config = dict(
    model='self-supervised audio encoder (BEST-RQ)',
    dataset='acted Russian speech (Dusha)',
    train_examples=26041,
    n_mels=64,
    hop_length=160,
    input='log_mel',
    win_length=512,
    codebook_size=1024,
    mask_prob=0.08,
    arch='conformer',
    norm='layernorm',
    activation='gelu',
    mlp_ratio=6,
    head_dim=16,
    fused_qkv=False,
    qk_norm=False,
    inner_norm=False,
    drop_path=0.1,
    subsampling=4,
    layers=12,
    width=192,
    positions='sincos',
    kernel_size=31,
    init='kaiming_normal',
    residual_init='zero_last',
    optimizer='soap',
    beta2=0.95,
    lr=0.0017,
    beta1=0.95,
    shampoo_beta=0.95,
    eps=1e-08,
    precondition_frequency=10,
    max_precond_dim=1024,
    one_sided=False,
    adamw_lr_other_params=0.0017,
    gradient_centralization=True,
    ema_decay=0.995,
    magnitude_pruning=0.3,
    steps=2900,
    batch_size=128,
    epochs=14.3,
    lr_schedule='constant',
    warmup_steps=50,
    weight_decay=0.1,
    adamw_weight_decay_other_params=0.01,
)
Rows from block 5, named by matrix and row number. Rows with one number belong to one neuron. Each number is 128 + 32 x the weight over its row's rms, rounded and kept within 0 to 255. All counts start at 0.
# fc1: first MLP up (model.blocks.5.ff1.fc1.weight, 1152x192), inputs 64-127
# fc2: first MLP down (model.blocks.5.ff1.fc2.weight, 192x1152, transposed), outputs 64-127
fc1.970 [109 153 174 125 128  80 123 128  93 128 141 128 248 128 148 128  87 128 131 128 128 159 128 128 128 128 162 170 172 128 111 108 128 128 170 116 122 121 128 156 103 128  69 128 114  59 128 115 131 216 128 128 128 159  97 101  78 158 128 167 129 162 211 173]
fc2.970 [ 81 128 128  88 152 126 120 128  84 196 128 142  80  97 128 140 128 139 132  86 105 128 112  88 140 128  52 150 154 128 127 123 166 128 128 128 128  76 111 128 114 107 128 122 128 132 124 128 128 150 106 148 128  99 128 150 128 123 132  94 136  61 147  52]
fc1.971 [128  80 128 180 128  98 128 108 163 147  65 167  87  67 167 128 158 128 169 102 125 135 153 126 116  98 164  93  30  68 162 128 124 147 128 132 104 128 118 128 101 128 128  95  40 128 128 146 128 128  95 153  96 126 171 128 128 175 124 201 101 140 128  92]
fc2.971 [113 163 128 155 169 100 128 144  83  92 167 128 143 142 166 165 105 185 128 123 155  69 163 120 137 128 128 128 142 128 181 143 164 165 206 101 140 147 139 109 181 128  81 144 176 144 128 128 144 125  73  65 162 128 117 133 146  55 120 190 175 128 161 149]
fc1.972 [128 116 128 128 136 128 128  91 148  95 111 146 128 128 128 127 126 128  93 146 181 117 128 207 136  93 157  63 128 170 112 128 128 141 164 192 111  86 135 169 194 200 128 128  59 175  44 166 176  92 128 122 148 111 175 131 128 137 128 189  81 128 128 128]
fc2.972 [ 96 121 102 128 120 167 114 107 179 125 112 128  57 171 171 128 112 142 113 158 157 105 130 147 136 128 105 128  73 128 128 128 137 127 128 126 128 156 149 128 132  90  45 128  94 126 127 129 154 128 113 128 128 128 104  95 128  89 146  94 155 138 113 172]
fc1.973 [ 84  82 128 128 142 113 128  83 128 128 141  87 128 128  85 128  89 101  95  83 107 134 125  78 128 117 145 116 128 128 128 128 104 112 128  64 149  79 182 169  73 181  71  64  75  92 178 166  74 154 181 141 128 158  88 110 128  96 178 128 180 171  85 165]
fc2.973 [149 128 127 112 146 128 149 176 128 112 143 175 123 128 128  94  94 128 128 128 140 182 156 128  97 154 131 120 182  58 113 119 123  97 131 127 128 157 120 109 137  61 133 184 132 162 136 140 155 132 121  60 173 162 128 159 128  82 116 128  76 100 128 150]
fc1.974 [128 128  97 132  75 153 128  89  73 129 111 126 157 150 128  98 145 107 128 135 107 139 105  71 116  45 135  77 162  81 128 128  91 131 115 128 128 137  97 128  88  79 102  48 128 163 184 128 128 182 128 177 124 128 101 126 130 128 128 163 128 104 186  84]
fc2.974 [128 144 135  81 134 166 181 109 142 128 116 128 169 128 157  93 138 127 128 122 128 183 132 117 146 128 173 168 128 100 121 104 203 163 177 195 128 234 128 134 120 145 124 183 214 141 128 128 135 133 129 128 139 189 155 138 143 128 175 147 128 118  81  91]
fc1.975 [168 231  96 129 128 128 139 128 154 167 128 122 145  88 153 101 168 177 128 105 126 128 128 171 185 115 160 128  64  94 129 146 161 128  93 173 128 128 134  85 174 171 169  95 181  92 124 169 199 128 128 128 143 132 128 142 128 150  73 128 128 128 102 147]
fc2.975 [157 149  21 153 101 112 128  82 128 128 128 135 199 115 118  70 128 181 156 128 128 128 151  87 170 135 143  87 196 191 128  77 123 109 101 163 173 101  52 174 128  47  83 142  95 106 128 127 128 107 128 143 113 107 119  68 125 128 152 147 120 110 128 128]
fc1.976 [125 133 157 143 201  98 174 139  89 167 128 152  71 128 125 128 154  50 107 128 128 128 189 128 128 108 128 171  90 124 152 128 128 193  69 128 128 135 164 146 158 126 175 128 128 100  86 128 165 158 109 159  75  75  92 113 128 116  65  89 128 158 100 140]
fc2.976 [128 178 153 128 128  34 102  84  85 114 168 128 212 125 135 147 102 149 145 182 110  99 128 128 157 128 128 128 132 107 128  68 128 119 159 128 128 120 128 112 141 128 128 186 128  70 128 152 116 128 156 128  66 188 138 128 131 128  84 161 213 110 128  89]
fc1.977 [130 186  48 128  59 128 120  60 174 179 122 148 153  68 185  61 127 168  77 128 193 128 128 156  90 139 139 222 128 164 128  99 236 128 128 127 110 193 128 130 128 140 112 162 150 128 183 127 178 128  84 128 103 195 121 108 110 128  68 128 103  51 129 128]
fc2.977 [201 169  46 154 128 121 128  95 128 128 168 135 128 128 124 124 128  84 184 152 128 124 128 128 134 125 124 123 169 161 171 127 162 108 102 165 128 146 101 128 131  68  83 128 128 152 159 148 155 158  59 187  92 139 128  92 159 222  90 128  46 128 142 128]
fc1.978 [120 128  74 171 113  72 128 128  84  49 144 101  80  64 169 104  98 133 128 156 128 128 186 128  84 132 128 128 128 114 128  75 128 148 157 170 153  62 111 188 100 128 135 121 128 176 112 166  73 128 128 128 132 174 131  94 128 128  60 142 128  85 108 185]
fc2.978 [125 128 110 128 128 128  96 140 128 188 145 105 143 128 178 135 163 194  85 110 128  72 102 128 182 128 112  57 106 155 222 128 191 128 154  95 128 135  77 101 108 140  44 189 128 127 128 154 128 203 128 191 128 128 128 115 226 159 117 138  88 157 149 155]
fc1.979 [157 122  69  69 128 107 178 128 128  90 118 128  70 110 128  96 128 172 128 116 108 170 128 128 197 117 104 128 123 128 128 128 127 171 160 157  75 128 128 190 128 128 182  74  93 148 110  85  75 128 135 146 128 151 159  96 128 196 128 128 150 128 166 128]
fc2.979 [143 138 147 201  67 120 128 154 128 169 128 114 154 160 128  61 185  67  92 168 128 128 123 128 130 176 128 113 100 157 139 125  84 131 103 128 119 160 125 134 163  97 128 119 129 128 128 128 212 128 172 125 116 172 128 163 149 191 118 139 128 128  82 121]
fc1.980 [128 163  79 157 135 111  99 170 128 128 123 133 139 135 128  88 128 128 112 128 128 128 225 168 119 128 128 128 128 160 128 183 116 114 128 163  87 114 160 102 128 128  87 140 110 137 128 128 149 181 128 202 128 134 178 128 101 128 116 193 128 145 101 128]
fc2.980 [135  13 140 152 128 128 128 129 122 128 151 167 128 217 147  61 128 171 128 130 170 146  73 128 102 164 129 173  98 169  89 128 128 133 128 128 128 198 129  69 129 189 114  98 128  78 122 105 147 110 143 124 128 105 128 189 149  72 109 134 128 185 140 127]
fc1.981 [128 167 170  77 118  81 106 163  91  67 128 104  82 128 113 102 117 128 131 142 165 181 128 165 106 114 128 169 109  61 141  87 128 197 128 157 142 163 128  64 128 151 188  36  28 163 128 125 173 193 129 171 128 128 158 103 116 184 137  90 128 128  72 128]
fc2.981 [192  84 115 128  98 128 128  72 128 128  91 128  76 128 117 187 128  80 130 128 128  88 111  57 128 128 129  78 128 164 193 121 128  74 128  99 146 157  40 174 128 123 128 128 156  50 128 128  74  55 119 128 140  84  69 164 128  74 128 157 102 140 128 123]
fc1.982 [141 115 167 122  99 128 180  65 157 142 128 105 180 105 110 134 104 127 120 128 156 128  73 120 128 128 109 143 128  62 128 136 128 128 133  87 124 152 128 190 128 110 158  94 128 163 128  94 128 128 100 120 195  96 118 128  75 152 147  90 122 103 139 165]
fc2.982 [119 116 148 128 140 148 128 128 128 182 128 128 173 100 148  50 143 178 128 134 119 184 128 177 128  98 128 150 128 126 128 155 128 132 242 128 128 172 124 153 128 114 128 128  77 111 139 128 128 117 128 122 125 191 193 128 128  91 205 101 118 128  88 134]
fc1.983 [162 150 121 135 117 133 128 183 128 128 112 106 123 145  84  80 160 128 146 140 148 171 115 182 128 113 128  71  97 173  90 164 128 128  63 107 169 120 168 154 186 128 128 160  92 129 178 128 138 128 145 128 128 143 121  91 128 161 192 175 128 128 128 128]
fc2.983 [169  71 100 128 128 155 147 188 122 189 148 128 141 225 128 110  86 128  71 160 188 128 107 105 128 190 123 208 100 128 128 128 128 128 169 163 105 194 137 118 128 128 128  59 149  70 111  40 128 128 157  84  94 162 155 115 128  67  59 135 112 128  67 128]
fc1.984 [146 134  86 101 198  82 181 179 170 175 128  63 189 162 128  94 178 128 137  74 125 147  71 128 128 166 128 128 128 151  83 117 168 108 141 181 148 128 168 128 164  80 128 128 128  96 137  78 163  97 107  58 153 128 128 153 162 154 128 175 128  76 176 101]
fc2.984 [128 128 128  92 128 153 144 139 155 108 208 128 195 158 128 128 188 128 161 158 114 187 128  84 128  40 144 146  52 165 128 173  87  72 129 128  98 175  73 128 128 178 128  92 125 134 147 128 160 128 142 155 159 128 108 128 118  89 128 179 166 216 128 128]
fc1.985 [128 161 128 128 157 128 157  67 135 203 119 160  90  89 128 158 168 123 128 143 128 160 113 128 128 128 193 105 202  90 142  92 107  97 128 144 180 128 116 128 128 128 130  95 154 128  45 140 128 128 109 158 181 128 121 116 132 149 145 103 128 150 159 128]
fc2.985 [194 128 128 173 183 185  85 128  88 128 164 128 157 166 138 126 123 163 155 128  80  59 193 128 116  73 107 128 135  64 128 151 128 128 128 128 128 128 163 151 128 171 128 127 119 128 139 191 128  71 163 147 155 105 202 136 122  93  88 128 107 115 128 128]
fc1.986 [104 134 158 132 128 119  79  99 110 108  92 128  63 125 128 156 128 150 103 151 128 171  66 107 128 107  96 118 119 141 129 102 158 128 114  93 141 128 181 188  98 128 165  52 128 128 129 121 175 144 128 128 128 141 128  92 177 114  98 128 139 148 143  89]
fc2.986 [186 151  67 141 128 198 128 206 104 117 101 133 150 128 170 128 190 168 218 139  94 128 128 128 138 187 128  69 194  68 128 128 131 128 180  99 128 109  83 124 128 165 124 117 128 158 176 136 128 115 128 160  71 106 126 128 128 155 157 143 128  99 214  93]
fc1.987 [137 180 155 128 154  85 121 128 128  99 128 150 187 106 191 149 134 128 128 128 139 140  98  86 128 104 189 139 176 190 128 130 128  73 128 127 104 128  79 171  74 150 128 128 102 166 128 174  84 128 201 165 128  86 101 128 114 128 147 123 128  77 115 145]
fc2.987 [137  73 128 138 119 128 128 176 113 172 150  77 130 153 128 103  96 128 155 128 128 174  87 164  74 176  77 160 128 119 128 128 152 132 128 191 119 148 107 128 114 154 155  84 128 104 125 122 128 128 128 128 144 215 128 180 155 128 128  97 128  93  82  85]
fc1.988 [128  82 140 128  77 179 128 175 128  86 179 182 175 128  77 128 100 105 174 128 141 128  86 128 128  78 128 128  20 128 128  83 128 132  87 137  90 102 161 186 160 196  86 114 173  81 129 128 191 110 128 128 124 228 176 128  64 157 135  98 181 149 142  90]
fc2.988 [198  76  44 128 124 180  98 155 128 136 176 113 128 128 128 128 225  92 128 128 128 128 128 153  99  98 128 161 174 128  90 191 115 137 141 160 128 198 169  98 106 150 184 135 128 202 134 128 128 128 128  84 151  72 128 128 128 142 128  44 116 116 128 128]
fc1.989 [116 112 101 190 145 123 128 143  92 128 128  99 171 128 128  84  91 128 128 169 226 128 143 177  81 128 128 116 179 128 169 168  87  92 128 143 143 118 142 128 128  85 153 143  87 128 148 158 109 140 161  65 128  93 156  96 149 133 128 128 128 107 128 108]
fc2.989 [158 149 128 116  97 167 152  49 195  60 128 136 123 128 128  63 120 128 156 158 128 144  55  91 176 129 128 212  77 104 120 103 100 128 182 128  79 152 133  97 128 185 151  68  96 128  80 128 128 128  76 158 158 178 121 159 128 159 128  96  84 113 128 169]
fc1.990 [111 174 174  80 128  78 128 145 128 139 112 189 128 112 128 181 132 196 121 143 154 169 128 103 109 139 148 128 140 153  98 171 149  78 184 107 128 126 128 128  99 157 128 128 142 158 128 147 128 128  54  96 170  39  71  52 128 119 128 127 147 158 128 128]
fc2.990 [176 128 128 126 113 128 128 114 136 113 149  85 128 123 128 133 167  27 111 128 128 128 114 158 128 128 128 128 102 111 128 128 162 124  86 128 128 128 128 142 103 120 155  79 177 137 140 123 104 128 172 128 128 219 127 139 110 128 122  74  36 136 128 170]
fc1.991 [175 170 148 134 163 159 128 164 147 128  76 134 143 199 128  88 128  60 103 112 138 101 170 219 146 128 158 153  63 165 128 168 170 159 112 128 130 133 128 117 128 128 128 128 128 128 166 219 128  77 128 152 153 165 164  63 114 128 171 166 126 128 197 146]
fc2.991 [110 134 210 125 128  89  53 128 128 111 128 128 101 116 168 128 102 163 131 175 167  77 122 164 130 172 130 128 128 128 182  88 128 128 145 128 128 122 128  85 165 103  96 150 128 120 128 120  97 175  63  94 149 145 128 187 187 128 111 128 162 141 136 140]
fc1.992 [108 128  98 128 115  67 171 128 112 137 128 153 128 128 124 128  90 128 203 128 128 128 155 128 150 128 128 128 100 141 158 128 118 106 171 154 155 128 182 183 109 126 128 153 128 128 141 128 179 128  83 165  96 114 110  96 128 128 121 182 128 156 147 128]
fc2.992 [133 130 115 128  86  89 170 128 116 128 141 128 128 200  82  47  55 139 161 128  17 124 128 113 128 172  79 128 125 163 146  14 128 140  96 128 128 117 128 171 123 118 128 120 128 156 175 187 211  88 128 167 143 144  79  77 180 128 137 128 121 162 136 128]
fc1.993 [128  85 144 155 128 118 135 115 107 128 132 161  81 195 121 204 176 138 100 104 126 128  59 104 104 185 141 112 121 128 187 128 128 128 172 118 186  82  87 209  50 128 128  93 195 152 128 128 110 119 219 128 113 149 148 157  83 136 144 124 143 128 159  99]
fc2.993 [165 144 134 128 101 112 128 186 128 150 115 175 128  91 153 128 141 108 128 128 128 128 123 128 163 117 128 109 128 128 128 177 110 128 107 128 115  88 176 128 127  82 128 128 128 128 197 122 140 128 128 128 126 120 128 187 214 136  85 128 100 127  62 128]
fc1.994 [ 92 195 128 135 183 128 128 128 162 107 128 136  98 131 128 162 144 100  94 153 183 128  78  89 174  95 172 135 111 158 160 129 128 189 146  89  48 188 128 116 117  95 128 128 123 128  57 201 128 148 128 157 140 128  62 109 175 193 128 128 155  84  80 169]
fc2.994 [210  90 128 146 134 147 119 145 128 128  96 128 128  98 128  61 128 139 116 127 128  95 128 128  83 159 116 107 128 118 157 109 160  54 128 128 136 110  84 174 128  63 128 131 128 113 166 122 134 128 209 131  44  59 147 128 128 177 123 132 103 135  95 130]
fc1.995 [128  66 128 128 128 128  83 171 123 128 190 132 181 128  99 124 134  87 121 109 128 122  93  85 128  62 178 156  88 123 128  66 127 135 104 116 197 163 204 128 128 160 128 128 128 128  75 149  90 109 143 128 200 128 188  63  87 100 128 104  77  75 128 121]
fc2.995 [217 151 128 132  92 128 171 213 140 146 203 128 128 128 128 157 133 152 128  79 128 121 128 185 102  93 133  77 113 136 144 140 128 142 128 181 106 128  71 104 159 191 117 128 128 128 164  68 131 106 128 130 192  88 127 128 128 145 128  93  82 128 128 117]
fc1.996 [153 174 128 128 128 162 140 128 168 154 101 128 128  76 152 144 188 128 100  83 112 128 120 115 129 168 128  80  98 128 128  88 128 128 163  67 128 164 166 107  90 128 147  70 110 201 105 117 128 128 156 128 193  65 128 128 100 100 128 181  85 145 146 169]
fc2.996 [128 128 128 128 190 142 125 150 128  87 128 125 128 158 147 161 128 128 159 174 128 153 128 145 128 128  45 131  82 128 141 120 128 182 128 128  79  93 128 126 128 112 100 143 128 159 128 142 121 128 150 128 175 160 161 189 128 106 128  82 128  86  92 166]
fc1.997 [103 174 128  93 128 131  93 156  96 102  90 128 150 106 151 139 141 138  71 149 122 198 128 140  85  79 128  71 130 119 128  72 107 128 110 140 128 128 128 170 128 117 150 128 155 128 149 128 128  94  82  71 206 128 164 142 159 203 128 176 128 161 148 128]
fc2.997 [126  18 132 104 128 128 128  92 226 140 124 209 124 156 128 170 128 116 128 172 125 119  64 147 157 128 128 146 128 144  82 128 154 132 226 154  89 128 138  97 193 128  99 149 114 128 197 103 128 146 181 130  44 100 118 134  84  83 147 130 128  99 148 163]
fc1.998 [120 145 143 139  92 106  98 114 129 126 128 191 128 110 184 115  85 112 128 148 128 128 128 104 128 205 128 112 137  97 128 176 128 148 103 128 122  98 142 128 115 166 167 187 139 157 148 106 128 202 139 101 128 128 128 196 104 128 112 128 101 150 128 141]
fc2.998 [ 94 128 161 158 128  48 143 132 128 153 135 108 106 118 115 178 128 179 107  64  72 128 164 122 128  97 128 123 128 128 166  84 154 106 221 128  82 169 111 150 120 100 128 106 160 128  68 142 128 132 164 141 128  83 103 116 128 128 114  85 128 125 132 145]
fc1.999 [125 107 109  95 128 128 128 128 132 128 107  89  65 164  74 152 111  93 128 131  69 128 110 115 123  97 128  62  88 174 128  89  43 221 128 134 128  81 162 148 128 128 163 150 128 128 107 105 147  95 128 128 128 112  95 128 133 168 103 111 128 145 148 100]
fc2.999 [128 142  82 128  99 128  76 128 130 128 143 177 159 106 128 115 148 134 137 128 158 128 128 176 128 151 100 183 128 166 128 128 177 111 147 190 128 172 128 128 111 120 131  38  59 128 117 168 128 128  76  95 128 132 117 111  59  84 128 128 129 144 128 147]
fc1.1000 [ 99 147 156 114 128  74 128 154 128 128 162 106 119 128 212 128 128 202 128  95 128 128 128 161  80 103 128 139 166 123 149 177 128  87  95 100 175 128 129  92 107  78 205 143 145 158 128 128 180 128 128 126  85 128 104 175 169 128 119 128 105  54 110  82]
fc2.1000 [133 128 166 178 128 128 128 128 128 132  66 162 169 140 116 117 140 114 128 113 132 153 136  68  50 176 128 128  68 103 102 109  62 128 121 128 111 109  87 128 128  65  92  44 188 128 133 128 128 128 155 184 146  67 165 128 152  71  57  74 128 156 124 128]
fc1.1001 [ 76 111 122 146 154 137 110 114 146 157 106 146  91 128  97 155 105 128 128 122  61  82 118 128  70 171  48 175 107 106 182 128 163 128 128   0 128 177  93 128 156  84 128 128 128 128 139  89 161 128 162 140 123 189 128 128  67 147 102 169 128 110 177  92]
fc2.1001 [128 192 160 191 152  33 105 162 159 128 182 132 102 128 191 150 128 160 130 128  94 200 146 155 128  90 171  99  90 128 134 107 128 128  69 118 128  88 181  81 167 128  96  82 128  94 128  85  89 128  83 128 159  60 163 128 128 128 128  90 112  89  57 142]
fc1.1002 [161 133 128 155 132 149  88 128 111 161 128 120  71 173 106  66 131 118  87 176 162 128  86 128  79 178 128  96 143 112  61 143  57 126 128 126 128  97 150  92 128 194 128 128 178 157  82 107 128 139 104  49 128 128 124 152  63 138 128 158 155 128 131  83]
fc2.1002 [128  54 131 114  92 128 143 142 212 128  99 128 188 128 118 116 135 108 128 173 210  51 127 128  96 128 144 207 132  50 186 153 128 156 103 128 127 147 167 114 128 105 128  80 124 126  71  90 177 128 128  96 128 151 128 128 128 130 138 128 140 128 132 136]
fc1.1003 [158 128 133 183 146 100 180 128 143 174  85 128 138 128 132 163 128  85 110 192 111 138 128 128 171 128 128 128  93  84 128 155 128 154 167  79 144 128 128 128 128 144 128  77 171 128 165 196 150 128 128 145 128 128 128 102 128 163 176 149  80 141 152 103]
fc2.1003 [134 190 128 149 174 109  93 147 128 128 128 208 134 128 128  96 136 149 191 147  93 117 109 128 128 104 173 128 121 118 145 128 128 141 128 147 150  55 134  46 179 132 101 111 128 128 122 121 128 194 141 128 145 128 143 167 127  92  99 128 130 152 180 119]
fc1.1004 [128 101 128 128  70 115 128 121 164 171 136 104 128 128 128 121 210  83 170 176  82 128 118 183 128  80 110  96 128 128  99 128 128 147 114 105 128 119  75 125 128  94  97 193  99 158  90 128 128 164 143 101 118 128 128 128 128 176 107 160 169 120 128 158]
fc2.1004 [121 128 128 128 128  88  94 128 223 171 128 161 167 103 128 114  87 127 105 123 128 128 205 211 129 210 146 128 168 112 128 128 164 173 170 220 128 128 114 126 110 172 186  77  97  83 142 167 166  79 128 135 190  60 121 128 154 128 128 128 128 128 166  93]
fc1.1005 [ 52 128 128  88 129 128 225 128 105 128 125 118 128 128 128 163 128 128 156 128 139 133 128 167 128 128 128 128  85 128 170 110  82 128  93 131 153 128 128 128  88  68 142 108 160  61 128 128 130 128 103 207 128 128 150  77 128 186 108 183 156 128 151 152]
fc2.1005 [128 181  79 103  81  87  97 128  99 128 128 121 185 128 157 132 128 128 157 128 128 118  97  77  70 171 128 166 133 104 128  93 173 180 139 128 138 128 128 128 128 176 128 128  95 175  55 128 128 144  75 103 130 155  71 178 186 128 128 128 128  90 128 128]
fc1.1006 [128 128 203 112 128 128 139  71 147 128 182 176 114 172 128  98 195 123 128 117 121 113 128 173 182 152 128 117 128 128 186 173  92 105 161 191 168 128 124 172 163 193 125 128 159 172 182  85 128 169 128 154 136 111  90 140 157 127  87  89 161 130 128 128]
fc2.1006 [128  76 181 129 125  70 128 156 134 128  89  91  88 124 149 160 128 128  64 128 106 109 202 128 128 128 184 149 112 113 128 101 143 171 100 184 139 128 175 148  90 128 142 176 128 128 128 150 128 144 163 128 138 199 105 154 101 128 162 175 136 128 128 127]
fc1.1007 [107  79 190 100 114 128 128 111 150 124 128 162  77 106 128 103 179 118 176  97 164  49 100 128 187 128 128 142  64  76 144 111 128 114 128 104 101 118 128 128 128 170 128  97 128 128  40 128 106 114 155 128 225 128 101 151 128 128 133 176  85 128 157 119]
fc2.1007 [113  96 132 149 128  61 128 146  52 128 128  61  90 158  74 139  78 161 135 127 146  92 196  73  95  86 109 119 172 128 120 174 156 128 128 156 128  99 128 118 128 128 118 138 101 128 159 128 123 121  63  77  66 128 150 165 128  65 104 120 128 135 128 151]
fc1.1008 [106 109 128 184 128 128 128 128 128 104  69 128  86 128 157 128 149 128 122 168  70 127  93 128 128 128 156 128 144 128 128 105  72 128 128 128 109 115 168 128  73 199 128 128 111 188 173  92 128 113  95 136 128 150  48  79 128  76 128 174 111  83 160  97]
fc2.1008 [127  60 128 128 128 147  95  84 166 128 171 102 128 114 122  37 135 188 128 128 134  70 159 128 128 147 119  88 142 188  51 111 128 185 139 148 140 171 159 183 129 160  98 128 142 128 150 128 149  74  88 121 122 169 171  69 128 196 107 128 122 135 184 130]
fc1.1009 [133 139  98 128 139  95 180 120 106 110 128 142 128  64 128 170  93 221 114 119 175 128 162 128  94  96  85 167  55  99 107 128 204 133 128 128 152 128 133 128 128  57  63 128 119 107  97 105 128 165 145 128  82 145 147 128 192 171 113  97 118 173 150 100]
fc2.1009 [128 141 128 128 158 128 128 164 115 140 128 114 161 128 125 194 128 128 128 128 128 130 111 128 177 128 128  37 113 173 232 147 128 127 172  79  91 128  36 129 156 128 168 166 204 133 128 153  87 128 123 128 152  83 128 182 128 149 128 151  96 119 128 199]
fc1.1010 [195 174  69 125 128 149  95 172 128 168 128  77 164 139 105 169 128 130  71 147 140  94 127 123  82 128 147 142 169 128 128 128 175 148 128 149 113 192  91 101 172 128 128 145 148 165 178 151 128 128  97 152  81 145 128 123 130 119  47 128 188 128 128 128]
fc2.1010 [139 115 123 114 128 113  51 146 128  83 132 173 128  99 130 105 128 128 138 128 128  58 137  89 139 101 141 124 163 128 118 141 127  87  80 128 136 128 128 128 189  97 128 128 128 113 130 103 143 128 128 128 137  76 128 122 124 128 229 128 128 151  95 128]
fc1.1011 [128 159 185  75 128 128 128 128 128 102 137 128 128 152 100 128 128 115 117 128 147 128 139 113 128  96 151  82 152 128 128 128 121  63 128 151 128 170  95 160  95 118 128  65 107 104 151 128 188  90 121  82 174 161 156 128 128 126  92 122 187 112 179 128]
fc2.1011 [105 128 166 161 128 128 128 128 111 161 151 128 128 128 113 110 105 128 128 103 128 154 161 128 128 128 128 140  82 167  84  94 130 144  60 147 161 128 114 122 153 126 124  82  68 154  90 128 173 128 108 144 128 104 128 128 180 141 128  87 140 109 128  98]
fc1.1012 [ 82 153  74 208  78 128 112 128  78  80 153 128 116 109 128 100 128  79  49 143 162 128 128 128  79 159 151  85 154 128 177 128 112 128 128 188 118 128 111 131  88 134 103 128  83 196 128 118  91 215 120 128 128 111 129 122 165 169 157 147 173  93 128 128]
fc2.1012 [156 128 169 127 185  98 121 128 206 117 178 128  91 173  83 152  85 196 149 138 128 153 112 128 104 128 148 179  49 108 110 128 128 128 128 128  47 128 114 158 139 218 128 128 146  62 230 128 179  89 115  98 128 128 133 177  95 118 129 128 116 157 128 155]
fc1.1013 [128 119 167 164  65 174 184 128 100 162 147  61 152  70 136 111 128 133 134 128 128  87 119 175 128  91 128 135 141 145 128 128  88 181 128  99  96 123 158 128  93 161 128  88  85 114 162 128 137 122 162 128 186 181  88 128 165 167 159 128 141 150 171 174]
fc2.1013 [128 107  35  75 146 128 128 122 102 131 115 128 201 138  27 137 119 116 128 115 141  97 128 142 155  62 101 128 234 118 128 128 149 128 128 128 112 143 188 128  92 128 129 158 153 114 141 127  73 149  77 120 150 169 128 128  98 104 116 121  74  90 128 128]
fc1.1014 [101 142 102 127 188 174 128 118 105 113 128 116  67 116 107  86 161  81 110  97 153 138 202 128 113 159 225  52  94 128 128 128  98 167 100 104 123 156 128 102  84 128 128  96 135  97 128 128  94 104 128 128 161 161 138 152 128 107 128 146  92 198 120  83]
fc2.1014 [128 128 157 110 128 128 135 131 128  88 165 134 137 128 130 128 121 185  84 107 128 128  58 168  54 128  73 141 133 128 111 200 167 128 154 166 198 137 138 141 126 128 128 128 137 117 152  53 128 203 128  48 128 107  96 132 158  74 146 128 128 114 128 138]
fc1.1015 [169 151 146 119 128  98 155 103 128 128 102 128 178  68 103  78 152 128 128  97 176  84 147 178 128 128  98 205  77 105  98 111 128 128 158 128 128 203 109  73  59 109 128 150 128  93 128 166 128  73 110 136 151 128 128  86 144  99 134  77 116  79 159 155]
fc2.1015 [173 155 128 146 103 181 128 135 190 121 133 128 128 136 128 128 128 182 128 128 128 113 128 125 130  50 176 111 128 160 160 103 128 128 128 127 116 124 128 193 128 168 128 128 124 128 102  85 128  79 114 139  89 128  92 128 177 128 191  93 107 128 128 128]
fc1.1016 [128 128 175 157 128 128 128 199 210 111  99 128 153 170 128 128 103 118 128 124 155 128 128 100 128 128 128 104 173 155 128 180 100 144 190 128 128 140 145 195 128 131 118 179 128  54 128 128 184 128 172 159  94  71 151  87 171 128 128 145 137 135 170  90]
fc2.1016 [128 239 188 107 153 150 128  54 128  93 170 228 162  84 128  55 102 128 156 134 172 128  95 128  92  96 128 135 105 130  44  99 123 143 174 128 102 108 128  93 121 104 128 130 199 128 169 128 128 116 118 177 128 102 128 157 128  67 104 128  90 128 113 124]
fc1.1017 [128 146  92 117 167 112 130 151 113 128  85 128 118 106 152 141 168 165 101 128 138 173  30 143 128 120 106 104  92 159 128 186  87 160 145 117 151 116 128  85 111 148 128 128 119  99 141 128 128 161 113 160 183  80 152 128 141 128 195 159 128 178 128 118]
fc2.1017 [128 162 128 128 128 128 103 145 121 128 185 158 128  66  90 107 115  56 128 172 128  76 144 171 128 122 180 214 128 128 130 128 128 112 111 175 128 128 128  69 128  87 128 128 128 128 103 128 116 128  90  63 128 125 128 113  93 134 128  90 128 120 161 128]
fc1.1018 [128 150 206 153 128 128 163  90 169 128 128 163 119  46  84 145 128 128  48 127 164 111 210 128 198 128 123 128 128 141 165 153 131 128 198 128 201 128  94 128 127  81 145  83  88 128  64 191 220 163 157 152 104 117 182 116 128 109 156 161 128 128 137 156]
fc2.1018 [ 86 210  68 141 125 149 128 128 153  28 128  36  98 128 166 128  93 148 106 145 151 128 146 126 128 128 128 128 149 181 128 127 138 156 111 182 128 128  77 154 144 105 128 180 128 126 128 128 128 128 118  60 128 171 148 128  99 205 180 128 143 203 130 169]
fc1.1019 [130 128 102 116 198  86 128 141 182  96 143 104 174  75  93 128 202  92 145  98 128 128  74  46 160 174 128  81 128 128 128 111 159 136 106 122 180 188 128 128  96 128 175 128 128 207 128 128 175 128  95 207 147 128 128 160  51 128 178 108 173 125 128 180]
fc2.1019 [154 128 168 154 128 128 255  96 113 128 142  99 117 163  82 163  77 159 118 115 164  85 182 174 139 164 128 128 128  94 128  85 165 128 165 166 127 160 128 128  62 128 139 128 128 128 128 128 128 115 158 112 128 166  86 126 170  90 201 133 218 128 153 103]
fc1.1020 [128 112  90 128 155  73  92 199 128 128 101 175  59 128 157 128 128  93  98 121 106 128 130 161 128 128 128  85 127 102 190  99  69  80  90 121 128 139 145 128  95 140 128 128 146 128 128 161 128 105 128 128 128 128 128 101 138  44  98 196 100  50 150  85]
fc2.1020 [ 63 154 128 140 128 128 120 106 147  45 128  78 128 111 146 144  94 197 137  59 128 145 195 128 136 162 142 213  98  80  39 128 201 125 127 107 128 128 185 134 135 128 159  58 165 128 149  76  98 154  71 207 128  50 129 144 149 128 128  70  95 128  95 147]